config = dict(
    model='CTC audio transcriber',
    activation='swiglu',
    kv_group_size=2,
    residual_init='none',
    optimizer='adamw',
    beta1=0.9,
    eps=1e-06,
    ema_decay=0.995,
    batch_size=64,
)
Rows from block 2 of a small CTC audio transcriber, named by matrix and row number. Rows with one number belong to one neuron. Each number is 128 + 24 x the weight over its row's rms, rounded and kept within 0 to 255. All counts start at 0. Numbers have three digits each.
After each neuron's rows are labels from the 100 clips, of 14976, where the neuron reaches its largest size: "loudest band" is the band of the loudest frequency at the time of the peak. Only what is clearly more common there than usual is listed. The data: read English sentences (LibriTTS-R). In brackets: how many of the 100.
# gate: MLP gate (model.blocks.2.mlp.gate.weight, 1152x384), inputs 0-76
# fc1: MLP up (model.blocks.2.mlp.fc1.weight, 1152x384), inputs 0-76
# fc2: MLP down (model.blocks.2.mlp.fc2.weight, 384x1152, transposed), outputs 0-76

gate.182:151092159107119091131110117148132161169089153091132124133117157127132097137146138077133112128153151144134115119111124134121172139102134098081107146153123144103133141144110098129112124144139150119120108118152106092145137140129122121
fc1.182:120201120102176136129107137071144118139118149147161145102107153110135148068132114103123149095123114098139101138111136147112110126131129089104153143112087118144171138132113153134126146143183134110143077113137101131113122121130123165
fc2.182:085076175142149111134126142149087129104139136111118141155151114151121129132140071160095152156124119154157128094150154175120173173133104151125114109121159190133148122101087111150122112162128136139125124133134129078083097132136090097
loudest band: 1000 to 2000 Hz (50)

gate.663:128193140120097123148112126092160122108135145090141141144144134144121171162146115111134116098175127113136138104122098103122146109133118141134184118137143154114138118104139121132143132168153168155119130135133107099121143127143150126
fc1.663:141122110135119092124086124102072111130121163099138118130141095143092124132107141146142105125146125112128119164119154144103103137118126203155156136155120179150099141128154114127143134157151121152153140143079136109109120126123101096
fc2.663:165153144152162172169137113141152124135118124089098122116131165162160123085122128088131141141147129142123111143106122102122130099145091104149146133115157138134121132088167090078136116106175131117142151104123139159123150147103105088
loudest band: 2000 to 4000 Hz (32)

gate.595:119140137135170133119135109126135138174105110137108157154104127156107133138163157125128136143103145169159143158177148129155147138130097123108122108169179097146131131134126134123146097165194120140100085126133156087158091178126097146
fc1.595:125086169099131119104111120152122145131116077146165131124108137125130120169128105143130163040171124086134173126144123147098115146148152102124108110102093151108129136152153103134143147141110128146142148140119138075127103101137155114
fc2.595:121159113137141131132142129087150130098116121106154140105136140161127149136136134137186104176151120111123133095110131130115146103126093145132174108111141125133120133129099137101094136183117141153171115092099105143177155096127133164
loudest band: 250 to 500 Hz (51)

gate.196:120127131114134132080159155156163143084120151123121073102114123091123081164163122126135131120166147133144137098128128111169133151121136119114188175142133090134164093152116138110165154134135171137112144153197151110169131123109144122
fc1.196:124103131160126176188145130120114145153146134148138146151131147128164121085119112137118117131139101117127130111148131147087133131132126095162133128089092111098123132150124149088132146129120169118110121153107122135169166142109149131
fc2.196:164144124109170107119112132124130133151125116115104128127176109100122153155130191154133121169152118136101122148122136141161113135164111148109173158141141184146112136123142107104137138151136131110125165101129144137122108128185143126
loudest band: 1000 to 2000 Hz (56)

gate.209:156172120089094135110096119127170131116169160159114151112101151125126150139152125142148125114089133109132151101096180139152205124109124070127108138136143107119180149142130150187154119108155070150172123094180116095182128130141146157
fc1.209:125156150114097150116112153124149122100125106104168113168127097152121145085121154158081153103134153158119168166114085173105123090158148131129112124130081185115185108112145145133138139128126130119111086117136143104136152130153124111
fc2.209:177113142166151116146155145138114119180133096164098183094147133121143096138142130125128071110161120110124122120159115098141141112108182112099144182109107126134111134144112142143105143153168148111118129070121123129163099111119150109
loudest band: 250 to 500 Hz (57)

gate.499:119105165168113119118137116121162125112145146133157082178130129099126107137141074108167090112128123085163098116120119136115114154165156132099091107100144134100146102132121107124124111123144125149137103136124146125116142130109103089
fc1.499:110142158138075144143152106142122126112126116102148143147130124106171107104143163092150068113148141184164077126151130139109149124106129120140124132104148163128137077128122088147147096162116128120100102151118108103107125122122119143
fc2.499:130214121139123167094120133108101119172136146138103132165144145147115088162129100190076193146089127142101106163131161115171103100111125104144135126158138072145085159144123126094095165122121121140121134110123185129165173065121133123
loudest band: 1000 to 2000 Hz (48)

gate.594:117147088088127147094119087098109109128140143104085168163155125128119098088115131108121169120091110157126171105091156142132084088112085128104140112112101139113117133124132126118097092110150116147124098133122140102124110093107071130
fc1.594:101142131136126165158099129089133094120116170115135146131175125125123108176126169133145137132105087104125132136184069155129106134136088119097140105138139095130140140128139136129152112149171090132144109119094159159117122134112126089
fc2.594:125120116139088139100161099138177144124118109134141142121154164144108138158121090092168125142073130098131146132110168072129142093134123105097161103065128110137131132147084163139080101127125164150149152107112106113166124132109151159
loudest band: 2000 to 4000 Hz (45)

gate.294:136105146163121172127133125110078138116147085141143144151139145183125120124133168134130083127162139077144070122126114150116128107129153110121146155127139133160084139092176109129169118158137100142124108149118132135132133134150119147
fc1.294:089124111101164151126152142141148138124132157134103108101102133096130130145124118136132178102114095119117161160108159138167130150130152147111088112102105137116117129105098123133090147120122146140163150106079124130135152133120121126
fc2.294:174122134136143068177137103097096074112165127142114175159122110120143148097130119135098099175150121112119109142123104147130086141139151134161144147085168069174145153117140100085146144147110123090143144075111144103155110129107185125
loudest band: 2000 to 4000 Hz (41)

gate.145:174151134146157136133189098071174137087123096092123106146136093138118097107138136185086161172137129148118136135128134112167097115137163130134125134133158160095139120149106117115157135098143141130109125103126153109140136140137127110
fc1.145:117103107143135144123107114151105152114133154136148114120117115183153122103159105068151108080133102066100136115136161131082135154150077104119145076102128111142112128136139143115107148124110195126126169110132092107112154131154176169
fc2.145:155135138137108127133117089074107108137107102136095121127111128101123079090122147159108163140171150141148132122130114125145104139114142121133130147166178100129119087119129114120167121128145100147107107095149109128155121112130144095
loudest band: 250 to 500 Hz (36)

gate.6:134158140213144099114095195116131152104085137081134105148084123105127154119140143132147145154096121157151118167164122140110108121125117121150050152121154164137119110142138125123143161086106144138131142142181173159146172140126124141
fc1.6:096121145130128117146160081140139138156113131163176172120155100114146124117091127150191147136129109141121099145137128128134127103150126085122167106118157144115131124127111156134135128172140147102111124152107099125105119151136165108
fc2.6:134109124125160090083139132176121125144123117105140076166120144121123129156139121153132144159112145119125155091142139102161121111118121162108131116108172127158112184098099129109142138093111078135099135168142153109136153115133120150
loudest band: 1000 to 2000 Hz (27)

gate.65:151136124150089113127083096105101119126165109133104123117168139113122129162123076066118109143112110106126128113094163135130114091122147140114137109123107132144122105140110140114131109094111111102125135125119099165103110107109066157
fc1.65:131143099079102168165098116094114142103084160122131160091154144125139126135098124060107117128094155085127137111071144101157129132139131128136141130101032133092130126118124169108131084103105135110130150141114093101141108088149114129
fc2.65:124116136132124117206126155100142133106119147092170112148125119095126159120138146130147112135101156195127150065137113184149125130103153116155118140114131129161108080147091108108122108126168134157154074113151146128117122162148131121
loudest band: 1000 to 2000 Hz (35); 500 to 1000 Hz (29)

gate.478:112123165154092118080123138083163145158099129083130143111109092159094134122130089121133103129079133172149129142140145159122161109130135063094138147152159126116140179118156093145128169169154116127173127163140123151189125163126118138
fc1.478:135144143129138136144085106041095148122108146115113113132136161135119137153121097097141151147128123183127136144163098133130140138135128143098138128164143161129124154121138128103140100153127131124116160107133042115079120119123086143
fc2.478:123146160154128105131108171102188101130129140082130127128144119149096144136139121160135145135124119108120152138089171123122093118107114086078150104146174118138106107138156093076154172128079104139144125133124124091199125089147127131
loudest band: 250 to 500 Hz (37)

gate.730:158110094094191142169107146110174120133118150178123133111123127101155119110104144123131138141123160167113112157116119100143132144137151118165068153138131196109147128100147125147085128113129097118148159141138175087130139124131112120
fc1.730:151098104107155130118116107164132125123138145142136157137130156123137120136108114054110125170069146107117111138114142141130123143143126126105120104090078087130091178152134112149118125180124163118141148133134086090124124128149172095
fc2.730:130146149142115133096128122115094137106151143115103102115143105168127096140122158139117145094155121118119083127077143101134116111132101129130145123121143116139118117123124132122151159133156116097127132105122105114129075102123150108
loudest band: 1000 to 2000 Hz (30)

gate.550:129103148090106156147123137160177119105157137109132159147161132173117153174096136147122150147098102119109164171051121116146147133136099136115147143135139110141162115116141107111127118120097089150145163133080148137127049172154082103
fc1.550:132125161099137146115132117122151118095136066106143131165140145138149151144121139144150115144170177130128151162148126125147138150154151111121163101155112148129155078148119171120159176096083119139101146114133124160150125109177180150
fc2.550:122138125133128119159098127083088143132125093166156110122054135140103115113131064133114162095134124099097096089126116134119108117143118154191104142125099144149125137105144074128105118133131138119127172129121171097126106114113143127
loudest band: 4000 to 8000 Hz (43)

gate.403:159121117107116122127128144136136141103141096165125099165105113096118112124137141094112106138097135119139161099108119185085143136152131091151089183103123130089150107110151084147136103144171186142135150137131162166130154124098164124
fc1.403:097084118131156133124129106149125146148084138148145111121165167120133143150154136135174151136080122121119156130134131140085141136118134170100076138121149122130152146131136102153111105119135130148142126121126115151179188130076134114
fc2.403:134118114114167157146100136134193130129125168121129173127136156099149156139111136102147066151113119151096094091107140105129166114156100085117125129129110112137131120144135115108124108125127134120170161107106126097127136095073147169
loudest band: 250 to 500 Hz (56)

gate.416:163108085111140142068158093147136114145136132128134152093106120180135109143139138143119153118137090133106136164106158118098125131130136105115153133143100144171120138118105092142129176177157090192174160115151152154144142121126114129
fc1.416:097083132132174115123140196122128128154126148139150099114118151078112141163124136159163143128122138153141130141160150155124117126123099137138130143118127187117143133110107144160132159115164142124122134146145150138125142158104119153
fc2.416:128163161124122158124138132158126128102179155101125154178166134140156148110115112128092184117096099107135161126162080166112159147131124137159160156126111097123136121144128121097079151130096151145147134177071090130080138116174143090
loudest band: 500 to 1000 Hz (45)

gate.199:125151141165123150111165150117150116117104111145113111158097126187125146107165112134151118161132101102121123131136139139098128140120095138142122103154138138111115118170118152134077140147150110088136135120111150150126146101112098084
fc1.199:135127119105102136117092114081136079117132119117136112120134119116123131139134104132104122102090087174115121108097153069137109090111086116095135160104105072092121124107118113135093107119124149143148192102121139120166111114146152118
fc2.199:080098114138107130154120138124176147124123099170131143109141141118130105151132156141119101149132136111094114075098168101101136167163135145181152105125145095111135091164085145151124083163129178134129122086177153114112170129099186109
loudest band: 500 to 1000 Hz (34)

gate.137:136112127119109133141124122104121142114098153160114122069147130153117118107155125084165107100088115166146188148138146132109174175129120145145106113127128132110129106140140148120115146112158104129190153115129126139100082092126140123
fc1.137:133099155133140090121106140121163134131146124144162180108122146117102094077141101142139087097137135165106111060104138160065158127136094106122123124133142150139100124152089124163127142138152104109116181122142169145127149163132135086
fc2.137:092144085139088095094143138131136163107096090129154162105108129084121117133143111158129140191121135120103116176129100089122083105109136154123132145175161092120131138106160124114140106082107116116108117105183112130125106168101141124
loudest band: 1000 to 2000 Hz (61)

gate.712:084108125078116085171124124090130122108139105123123145094129092134095131111138133152133089105122121157121092110150126171117144153133101135160155122123127116102089114091090144100137103067115131118108116136127153121110099111091124118
fc1.712:136104140128119109131082116134117142111131153124124093127151114116149155140142124156136132107164151153136059094147112107152098133093132140148127117121124102120117147061158099177139134115140139121081146147123137118140135130144163118
fc2.712:163149111111091098144119148122156165134159109108062148120150138135122128151111160076195068155150145159142136085096136120142148094154159097096164132139118134099178164109136097104137151117151137127124104151159136122147067103132091098
loudest band: 500 to 1000 Hz (50)

gate.189:133165111095071121113123126106185104131119151148105110123140174147099113133112125121134146145128144110101121104095132108178114113083141127148165155166136136134100136152152134147115161132128135112162144114166124141142099134149150128
fc1.189:151150132156085066106171145132113126133126115098068109134157154123137121156184125142122139114145140154132127150155120135119143134103165122132129137150149132113111144138135139136106154149132120127135138121153091100105161168146123122
fc2.189:103088131135121149058139155177091116121135113126138152171128196125136180150122101106129093101112124115176146097157144125101180142105165078111108103170091133116125117155117132148139133076102148129149136173114132142096126160105118130
loudest band: 1000 to 2000 Hz (70)

gate.530:103114109151116138121157089117157135149145130112121112151124127103128133144096138094130175120118147146148112164149137121180112136145092109143159114126097172122152154084142119107142133124109181136077107179116097156139153126137125147
fc1.530:138146108121142134090188105132090126112149132104124148139111117097117150133150135153127153131107154110128176128138151119131070115150134132155122125134118169141141105141151120126087097132161128116133136114110127150132172136150152141
fc2.530:109130133132073119177080134117102134128128162110134139153135146174123124090146139138121153088131123103135142120125142165123155142129135119117135098118175139114070137128160167101143127073111114110121112144200102113084130137101133112
loudest band: 250 to 500 Hz (68)

gate.156:137147185186086136142122114120125119120124131129136095120119129145134136149122153105142142122123146148145126123124138114148169138106084158151153141121139180130119117122129137133108146138140162165157145100153116083153124140091128147
fc1.156:111113146158103094143105157129075113112111136099125083110102147127101176137148123095111093123104130113128075104102119085061162129104144110140125138154166164115094130126105126129121140131125165181124110146158114125150185137122093118
fc2.156:130145122135129142122088116124106155146140143150132099119096119099139075109135177195135108122110146113138158121146125138090083096141143114137115146157138130154134118124172168133110090155140146083086116103163136152131140105137121155
loudest band: 2000 to 4000 Hz (46)

gate.740:129104126160104141144119142175160101106136138145145159129173132175100139101147099103128125158137138133142115121113107173123170106082148165107152112130136124102176135122128143144125176126111150124120155103114111148140156144118132134
fc1.740:097149139174150130133144064144077135108134141078106108138097109110144104119120138083132125089101091118136143112121153080115134121119098171174138108107122170092130169140087127123126122142128081079086110134136096118166174154134095130
fc2.740:145145144118123150053123127151135133132130125115171153134115143132154162120133116130126110152126132134135162184164120069158147096152108101136155134142139119143146163129116086161150111096091138146099140169117140156138148213127145130
loudest band: 1000 to 2000 Hz (60)

gate.154:110147150208105137134111099110120134164144132153098139107146137145121100164173180104145094165112147102132136180111130127122157132113122128130150121154142149132114150163154148163126137127120134159161129111140078144113105152087143135
fc1.154:180084106128128165105150073137097111118134129147138120133124119158141128139087100142099083125090136116122130137155147151104135119143105093141122153158134142132102106128157153131131124092106072120177164108083152121153118112162052168
fc2.154:139123131130115110100124138161139153121153109097166094099089117125116119151154074126167162065159147151154150133167130094075155157122122147106131118165113123127154143147133125164152121141154116175103149151149143141116169125140166129
loudest band: 2000 to 4000 Hz (55)

gate.435:138111083132107144107154131107156097104133120172106082109089131130151121112114107145111108108145124141108116146134129109138129122127142129103104134133164158105147147113161124153134144126133094099155168109094178133151132146152116138
fc1.435:126151136147140120104139077128142165136139138118162106138082107118135104140157088122135114120149119134130107167161159092138117154109149184121108093134122149100128122128135157127118138134132102127141164112169142111139116114147151147
fc2.435:089090140148085143167121105176122107124132090079122119170135167135132152110115126160124150134103159148125131067152136128128160101123143107125122086125156144124122139139154128111129154127118134119135136123117097148129173129167099157
loudest band: 4000 to 8000 Hz (35); 250 to 500 Hz (32)

gate.295:136178133084136150106116138167127156097148133103127141151149125157144124136138124109158123145099191076125126135083137130151148144159151139146144167140140167103128118134155168119126122088072140119099124142105139180143123137168161136
fc1.295:169090148103123124134145169124160138095151119105135145095138132166169135078106156149136106141169155086145124148123143159160115135143151123126129151119108153111138132150133162127146163111145174136114137131142127151134160138139131137
fc2.295:116137126139127133053116158155093107135128156124109106157089126134132145130156126120133124116134153157123116134130128101119134100118131148121115100130116150125137136090165107151094147155138134106116115132117160163118170139165106130
loudest band: 500 to 1000 Hz (50)

gate.731:107078132092074122137125116095143138144118122125113173083097122111116131154126145094104131132151127144130150095095106109109141127098141089106171162122145111107141126101142134137150135161128081132128150126135100098151142140132136105
fc1.731:143090147116091131104112098098159148123100128100138086111123127118144105165101128070184154106199099165145152141087158136094118136145138165136120134117152083134132111093138133125154128107097138150135135126129070094173157111125118128
fc2.731:131212165109161088122132124171084152113133150110130101172128132111136118117134106176145115130088147073127114115120084098133164068160147103139080134127164135139103189126174112107093148143164140106105092106150137149145137108128176106
loudest band: 2000 to 4000 Hz (51); 4000 to 8000 Hz (30)

gate.425:151163143140142103101141137131139101067136113107150125113161152108120143147135116086098114152131121141156150133137099114142154169141158096120154128182119159152147111153102160145125113127131112117144097158112115135096094144121131117
fc1.425:124128146101149167133076151115160155156086153151141127112083127105122130126143111092108096126128120120139101110103127126104178169142135148140131139141171116112162146122096084161143123125144098155155145119125111116174122155180133137
fc2.425:155149123138126114118134148151125125139145120078129101161152107128155115115144088117119172120106102155096140131089105092144146149175127136131141101117161143118129153120088104163097110182165152102087112140128104104122146149097138145
loudest band: 1000 to 2000 Hz (53); 500 to 1000 Hz (29)

gate.643:126108116117104110087114111149098100133178106120121108136148129131103109169119118096119097126159175109118127153093157114167154073130145146122137147114125163114111136109138142134117108121105099168154148140107152175093119129093118121
fc1.643:105083099140064113140160103165118116119096123142151111143090132147115106130154132148093122124149114158149139101143099091098144156089160132110122170129140121099127124133151154151172096155139150140097125102121120099161141111117160117
fc2.643:105145156148116133098137152138136129146158123155124146131116090115130133161137107134091124137123128132151109095159101119097150115155136120098123127172086182119130147131126146144122149142145143115103100169156116152100144115139052138
loudest band: 2000 to 4000 Hz (58)

gate.173:132111138156123133106116095118136138106125173124149095106112093135119128151121130104119157122149069140145175122137116154134197125105078155126135147146176153118165139162095118115152140136159099126165150167113097118146153144117161142
fc1.173:164183133131133158157103128110125149142128125144084104137160130133099157147116171152109089142145143178169152141115166151140171125100116159106124126184132136141136107138156146158131109103150122125174113148149116079122147171148169120
fc2.173:132088130154095109169122121121153110160126128151111132084104110130093117109128114168120133108130113148109105088181112140107104149105155103127134095136115136125075145159147158125164137153109176075121112105138120061079107095143066136
loudest band: 2000 to 4000 Hz (52); 4000 to 8000 Hz (30)

gate.610:120151151119125093080119129126168127099132124122176120165167132146147136148162102094089124149164117124152086115162070131122125106147177149122124141117154108120132139175115078083159154137110149131093103138111118178144097117115093117
fc1.610:136179109141141118118196125158147135159135119128082113094132109141174117087107144099151167146075129151131122132174134091158080148137137086160146135169095144122131131126146103175096142155140150136114155145124149147113172079140085122
fc2.610:114086126117108117080116133080123104155113111121156160129132129106138114085134121113107089109155096108135159102148090125102137132106108143105106123151119088093139093142127138161148112135090067105143119143156116126115082182133091130
loudest band: 1000 to 2000 Hz (27)

gate.636:144129144189146140097131113119102094147172158126074134137146151160128122121126151101143152137152066136160107159130137132129091134116089163144120116166126129142161141128142120110120103116201078134141082123153118113117129148146150146
fc1.636:143129098129089142152107158097121121111123167123117112151132103125148131117161139117145137139132157103123128157096119146147130119163147110135151080137144100153156119105110122148145137142131130144122134111133106142146126106119126110
fc2.636:082165145138121116088156093137124123149133107115147130155156121171114139137111123112125174131107132129132165126151111097107109092126125174122154129125154141105113103134064108149117086123129131136117085198140137152139137148114111110
loudest band: 2000 to 4000 Hz (26)

gate.558:095109187142161120121143080160109166119130175130136140150105118167109135121130131133131127145097120103139114138093137118180138116145084132127181158162133202116125134127139176123117129122101121099108127153132159116149138110126119088
fc1.558:135133154154117089115125117141115129118115142192125062081113113158082105160146134171146188089131121160166115132150148099127154134118134175094178118168124149131092132097124122117140132137151167152118142110136157119148145117128133116
fc2.558:107120087137136108146135149159137135120125087130183164134156115140141113098132127154131124148145119120153144103142136166139138121115088135135103113066166140155115136090145151152134124164141147106077093121115098150129092130126110111
loudest band: 4000 to 8000 Hz (27)

gate.624:119140126147088104144163138116124133099098139106141212184155147120103174133082152093125132162152144125151124146125109112142140126162163103133151118132107128117131151122121101138111128105122124110148125157098129110092113143143143132
fc1.624:113138133101110125145127156114118115111144137113098172126129136084148145114084124065101142126107157146140144155102142166172153122142093105154128158143117145133139162129130087113144135112114077124105148131129138105173140132168142134
fc2.624:114060167122140164100120094102105114101122149142159103126131140115134136126107133124131114113131106134129157129147124184133178138166126163173110091175133117099144155125128133102147107139144099142141116153119125106144131156082091114
loudest band: 1000 to 2000 Hz (25)

gate.548:113151155118111104115159124118142160088136094151112119127136137123128133143098106116140125141140139123130130092123116097146155125115161144151097101138116195086072130171197147120084104117135108130155136168106095068105122155108127111
fc1.548:151114122148178145141144143141099115113097165102090119112141130132121189109143135150157133154123127103173142164091125182104128138137095164136157098132104141136157157169113161127079175143157082130163049133104108143116152088098100103
fc2.548:151138138096120145163131172110126130105125088140087150094110104115130119107134156084175113106138114116158152113127091125137129154181141138124157127134124101135141068124117075111138095164115097174104126114145153089180100154117104147
loudest band: 1000 to 2000 Hz (31)

gate.333:083151128152133130107110180129113117136115138147151105148125106148139141097165150187138129146092125141175117144133127139107130133146117131162104112160122140157127135150135113128143100168120120161149098171128115159117135132109145134
fc1.333:133093145142113136183092135140113090098146123149116107104132087133108133112116087125130086113165146121109124074132090109082145143154138153106177149130139150128128138134153089145080137081135114117125138104102095105156105109102165134
fc2.333:124103131127184114095112100129117117138110084106155134102120170104141156124120159115187137127134144102139115101130134159153076146138077127156142131090087106140141083142105118139110131098122153137174146137116103135145115104111149141
loudest band: 500 to 1000 Hz (52)

gate.577:125132121094085106155083123070127149079085183102128112102096098116123184156135146103151164135092140131127116098136123121134200137167095124136177102124127127117082145148106128156140129146137140119150152141112133099153132174127115121
fc1.577:113119119118149160137141120152136114182139098140129137167118111104116134146102134166113127104135110114113103134118139152142092132042152123130109113153194133121157138124128131112129104089079108174135104076124098138099134064111134107
fc2.577:089132138149138115112113107143151135090135177143143162094092063102122144156135133114149154133112131127142100058100150143168150175104139138136131107153131152099117132136109163112134166134126140113115116150134124114131118122143140093
loudest band: 2000 to 4000 Hz (42)

gate.733:095172111179083133136102117149085141133117150154142142122148123164128129159157067066111133106129163083118165114089122111127152106120150135134136111086131134120170163132120155108096163134171141136120097118123131173149137131151103155
fc1.733:126115155110136161135103112115114138163112168122082136084138108119107161114133162104093126153151168113168110129128126109138128088137124157154170119172122083142157124142135156096172164107123157108153142141133125171119117120117099138
fc2.733:121122142139137124157147120175124148132160175118154134187117140120156139123130095131145101099095129168141118141104156182165156136137084098143099128131085129130109118102118136144103072155140118171151075163129106114092147168167129121
loudest band: 1000 to 2000 Hz (73)

gate.634:159170115169111101102132116152151137119135141135144119149103140139085125139137155210099133116145098096157139146147114068174122150117139133086090129107066118109109123131135105113137120137070180083113103098120113115086125125130110120
fc1.634:119076079123135131141132168119140108152098106112155123168091107071142179128121152176150103156117141115101129137107111098103136105145148104128096137140156133132149108154133110133147136108111158100162149123114122108159152130150132122
fc2.634:117123144110076116135129118101072143110145108109095158135124146125113120107146100070126105112075115110145134106099121105118182136153108102099122092152123129140104095116164104149112145140139106132118142203145123107148159161110173122
loudest band: 4000 to 8000 Hz (71)

gate.620:117145109150121055116100186118137112113126113134142168133159140089119119160150132116119118131146101142125083127132076128125133117130142137092106123120122056090113116145095137143130117149140163148114107161163173149152108101152200067
fc1.620:113147138142129145144125118116174145143153102112128096161119118119149165149090135095124185089111128106125152134118118146161114164119130121147119106127140201093188125113139119139097126117064121135081126101109077107124181112162143097
fc2.620:104109141155150091130128138111128130146155114163107163101104100060101108110148145124152087159128146154166130094156120149111094106116157108087133134109132083102166114136153133171110120187131157132132118124095098118155123127126091098
loudest band: 500 to 1000 Hz (33)

gate.526:097109137159152130140127125130167129126147172145115154156133163161152115145153104137122134098139133102097136107153116136137143124120113151159172150104113128109161142079131124100095151150142139144081171132050114148136146117119123112
fc1.526:110134134147120141087132127112104138147130155088101139152138111170135163095146149156106099146126110178129167164143139146101144104140117135112130114156121128109130157112119106149127145149151122132121112112095102151129131146100127133
fc2.526:150115122118106125136164141099211111090127095121192086151104114125135093132132121129124154124102132066129081100128105161140150096154120126174139123082129157141175114147087172128103157091140103109107141105136168116133127095099130146
loudest band: 2000 to 4000 Hz (43)

gate.237:133170152154109125143102129140169117112126161122156156192136136158115111122143118156143132120115104090146112112132131137121145124113112133088129159136144124131152084105121090129111164143119102119145133134119095107137064177163149145
fc1.237:152148167128118113170117105156137153150152174130130119117141144151123124138123143149132121108160165131116153138159161131161129144095156163100164152139126136155120077110136152120106134094157120127114128125148149154126103146123108127
fc2.237:152116176126120116143138106111111120170131095117090112132125111103141161132132094126113144160089142101119130157131117127127132116167156112108101146096153174153086176113157093131115130116093072170150123112107152140117181085120147136
loudest band: 500 to 1000 Hz (43)

gate.389:141086118128116122149112157156139141130079156093117146110133118091097131166151147168142113118126127146150108098145137114145191143143118139108126123130131139132114144169155134117158169140128176119171149151143103124141097136112168135
fc1.389:103170091096159183128115134116102100141115120145158162162144103124151108121102132155120140110103134145093121148117152114082108120114113159128150134134098142122141141152112181139128143150102150122146118134082124168146119110124152118
fc2.389:164117147149121111120161108119159134125123128093066071102126147085105147090164155157106190141138120144132129153140125126135150121113122113089136113124163088165065158144068118083130149122173166086135130121171151138125147123155152150
loudest band: 1000 to 2000 Hz (39)

gate.82:123149125120091083129109110132113102112094177164119124142153171078074117150150114113142137123135134139124087139114137088125113137104119086099158125128134159130120095138152132089133125134146110158149138124137086118126126122096119129
fc1.82:121177168106162117122071113124147067139161184157129135127171155081111083166152139158125156129114118120121121127118124118144117130103170098133140155152127126131111101098160141117140134126170146167156152109134141159148085127092100093
fc2.82:137089141125096131117142107189092131132151117128109093139129128140124118107132079127152096115109127118117129102135127101128165140132165173136116093107147131119134174113154128166104110106118157141097100105110139122117145081115144107
loudest band: 1000 to 2000 Hz (25)

gate.187:123142131164176173108162103141163131154147111150134145131144123146119114114153093181123110176139139129131157149103115084131119124130175140130144132150102143164149168139077132105114136125133138127132134161137170144148123154162121084
fc1.187:150114121134110116110120094111091158117128137133085106178141123146126133121127131108097105095157124083118109150125156140117103145113169187111152117098114156114093126134160149140125136108079119155132124093151139106145141115146120158
fc2.187:071110117130149129121126148131140136165109101130142110093119123107133109096139137152139105097112145155146114132140077135159125113155126066138128112154099091159130108157079149130125127107127146121127133166140139110123160148155135124
loudest band: 500 to 1000 Hz (53); 250 to 500 Hz (41)

gate.670:150115131146156124100165129146141070140122148160101128094067126165132093101168123146170085158182117123120163122089135102121169106116101152136123108150149129103135112130127164141141172112143112119126115123138130176117103184150133125
fc1.670:107120139174178106098156127101132126151107136137119151143113088166118093142109131142091122132136108147150114176176148086103127102094129055091118119113122159162139111122121117117087132097119124145120128132138139102127152178089128160
fc2.670:181118120121150137131109115122129124112140145140127159132114123122097112087124130085156166084142110076116116098131126113141159098163124144156127085092153124106105166102117134106129182087161140151153140144108158109138118105104137139
loudest band: 1000 to 2000 Hz (50); 500 to 1000 Hz (27)

gate.96:149152086126115083178080165104128101097125142149129127132204119139116120128148130106095123155124117134121175162113128108145121117125125179105132165099153144120110090151110170135093161109145145111139131133099141141107124114107127090
fc1.96:125114100165077144122119125095104132135113125100117116113078074133129108121125116125144133128144104147099098097134150127117119108130135143109108089114136103111076095139143108150133105092127117127134123135142139104103105067144116113
fc2.96:174137142117095146130120126146115139118124139103152131153147137123096162142122175144147179119118133157108138142140140128135131153114124160104159116156134129177112152102055107148114127129160174116091098130169097146144177137107118141
loudest band: 500 to 1000 Hz (52)

gate.602:123040124086100095161133145106164135138147132115119108114116125126129161150129141147125093139113126122154135133155139147129137130156134140130096116114169109110141103136125126120138127106156092138125109123172096122137098121143089142
fc1.602:096101082107116173105144123121088128085188112124103113102169116120115082129127130119114156124156137157137177120119170161150156084113119105082130138137118126114137155121117153126163115158144190151137122136126108116104125149149124125
fc2.602:124171155127154136158112173127095129125117116156150098110117059120159098108097119128125112121164125113106084089141153181135122156144140109149145159136119093123120182092127115132117139107138061121105106132108130112155113066125121154
loudest band: 1000 to 2000 Hz (27)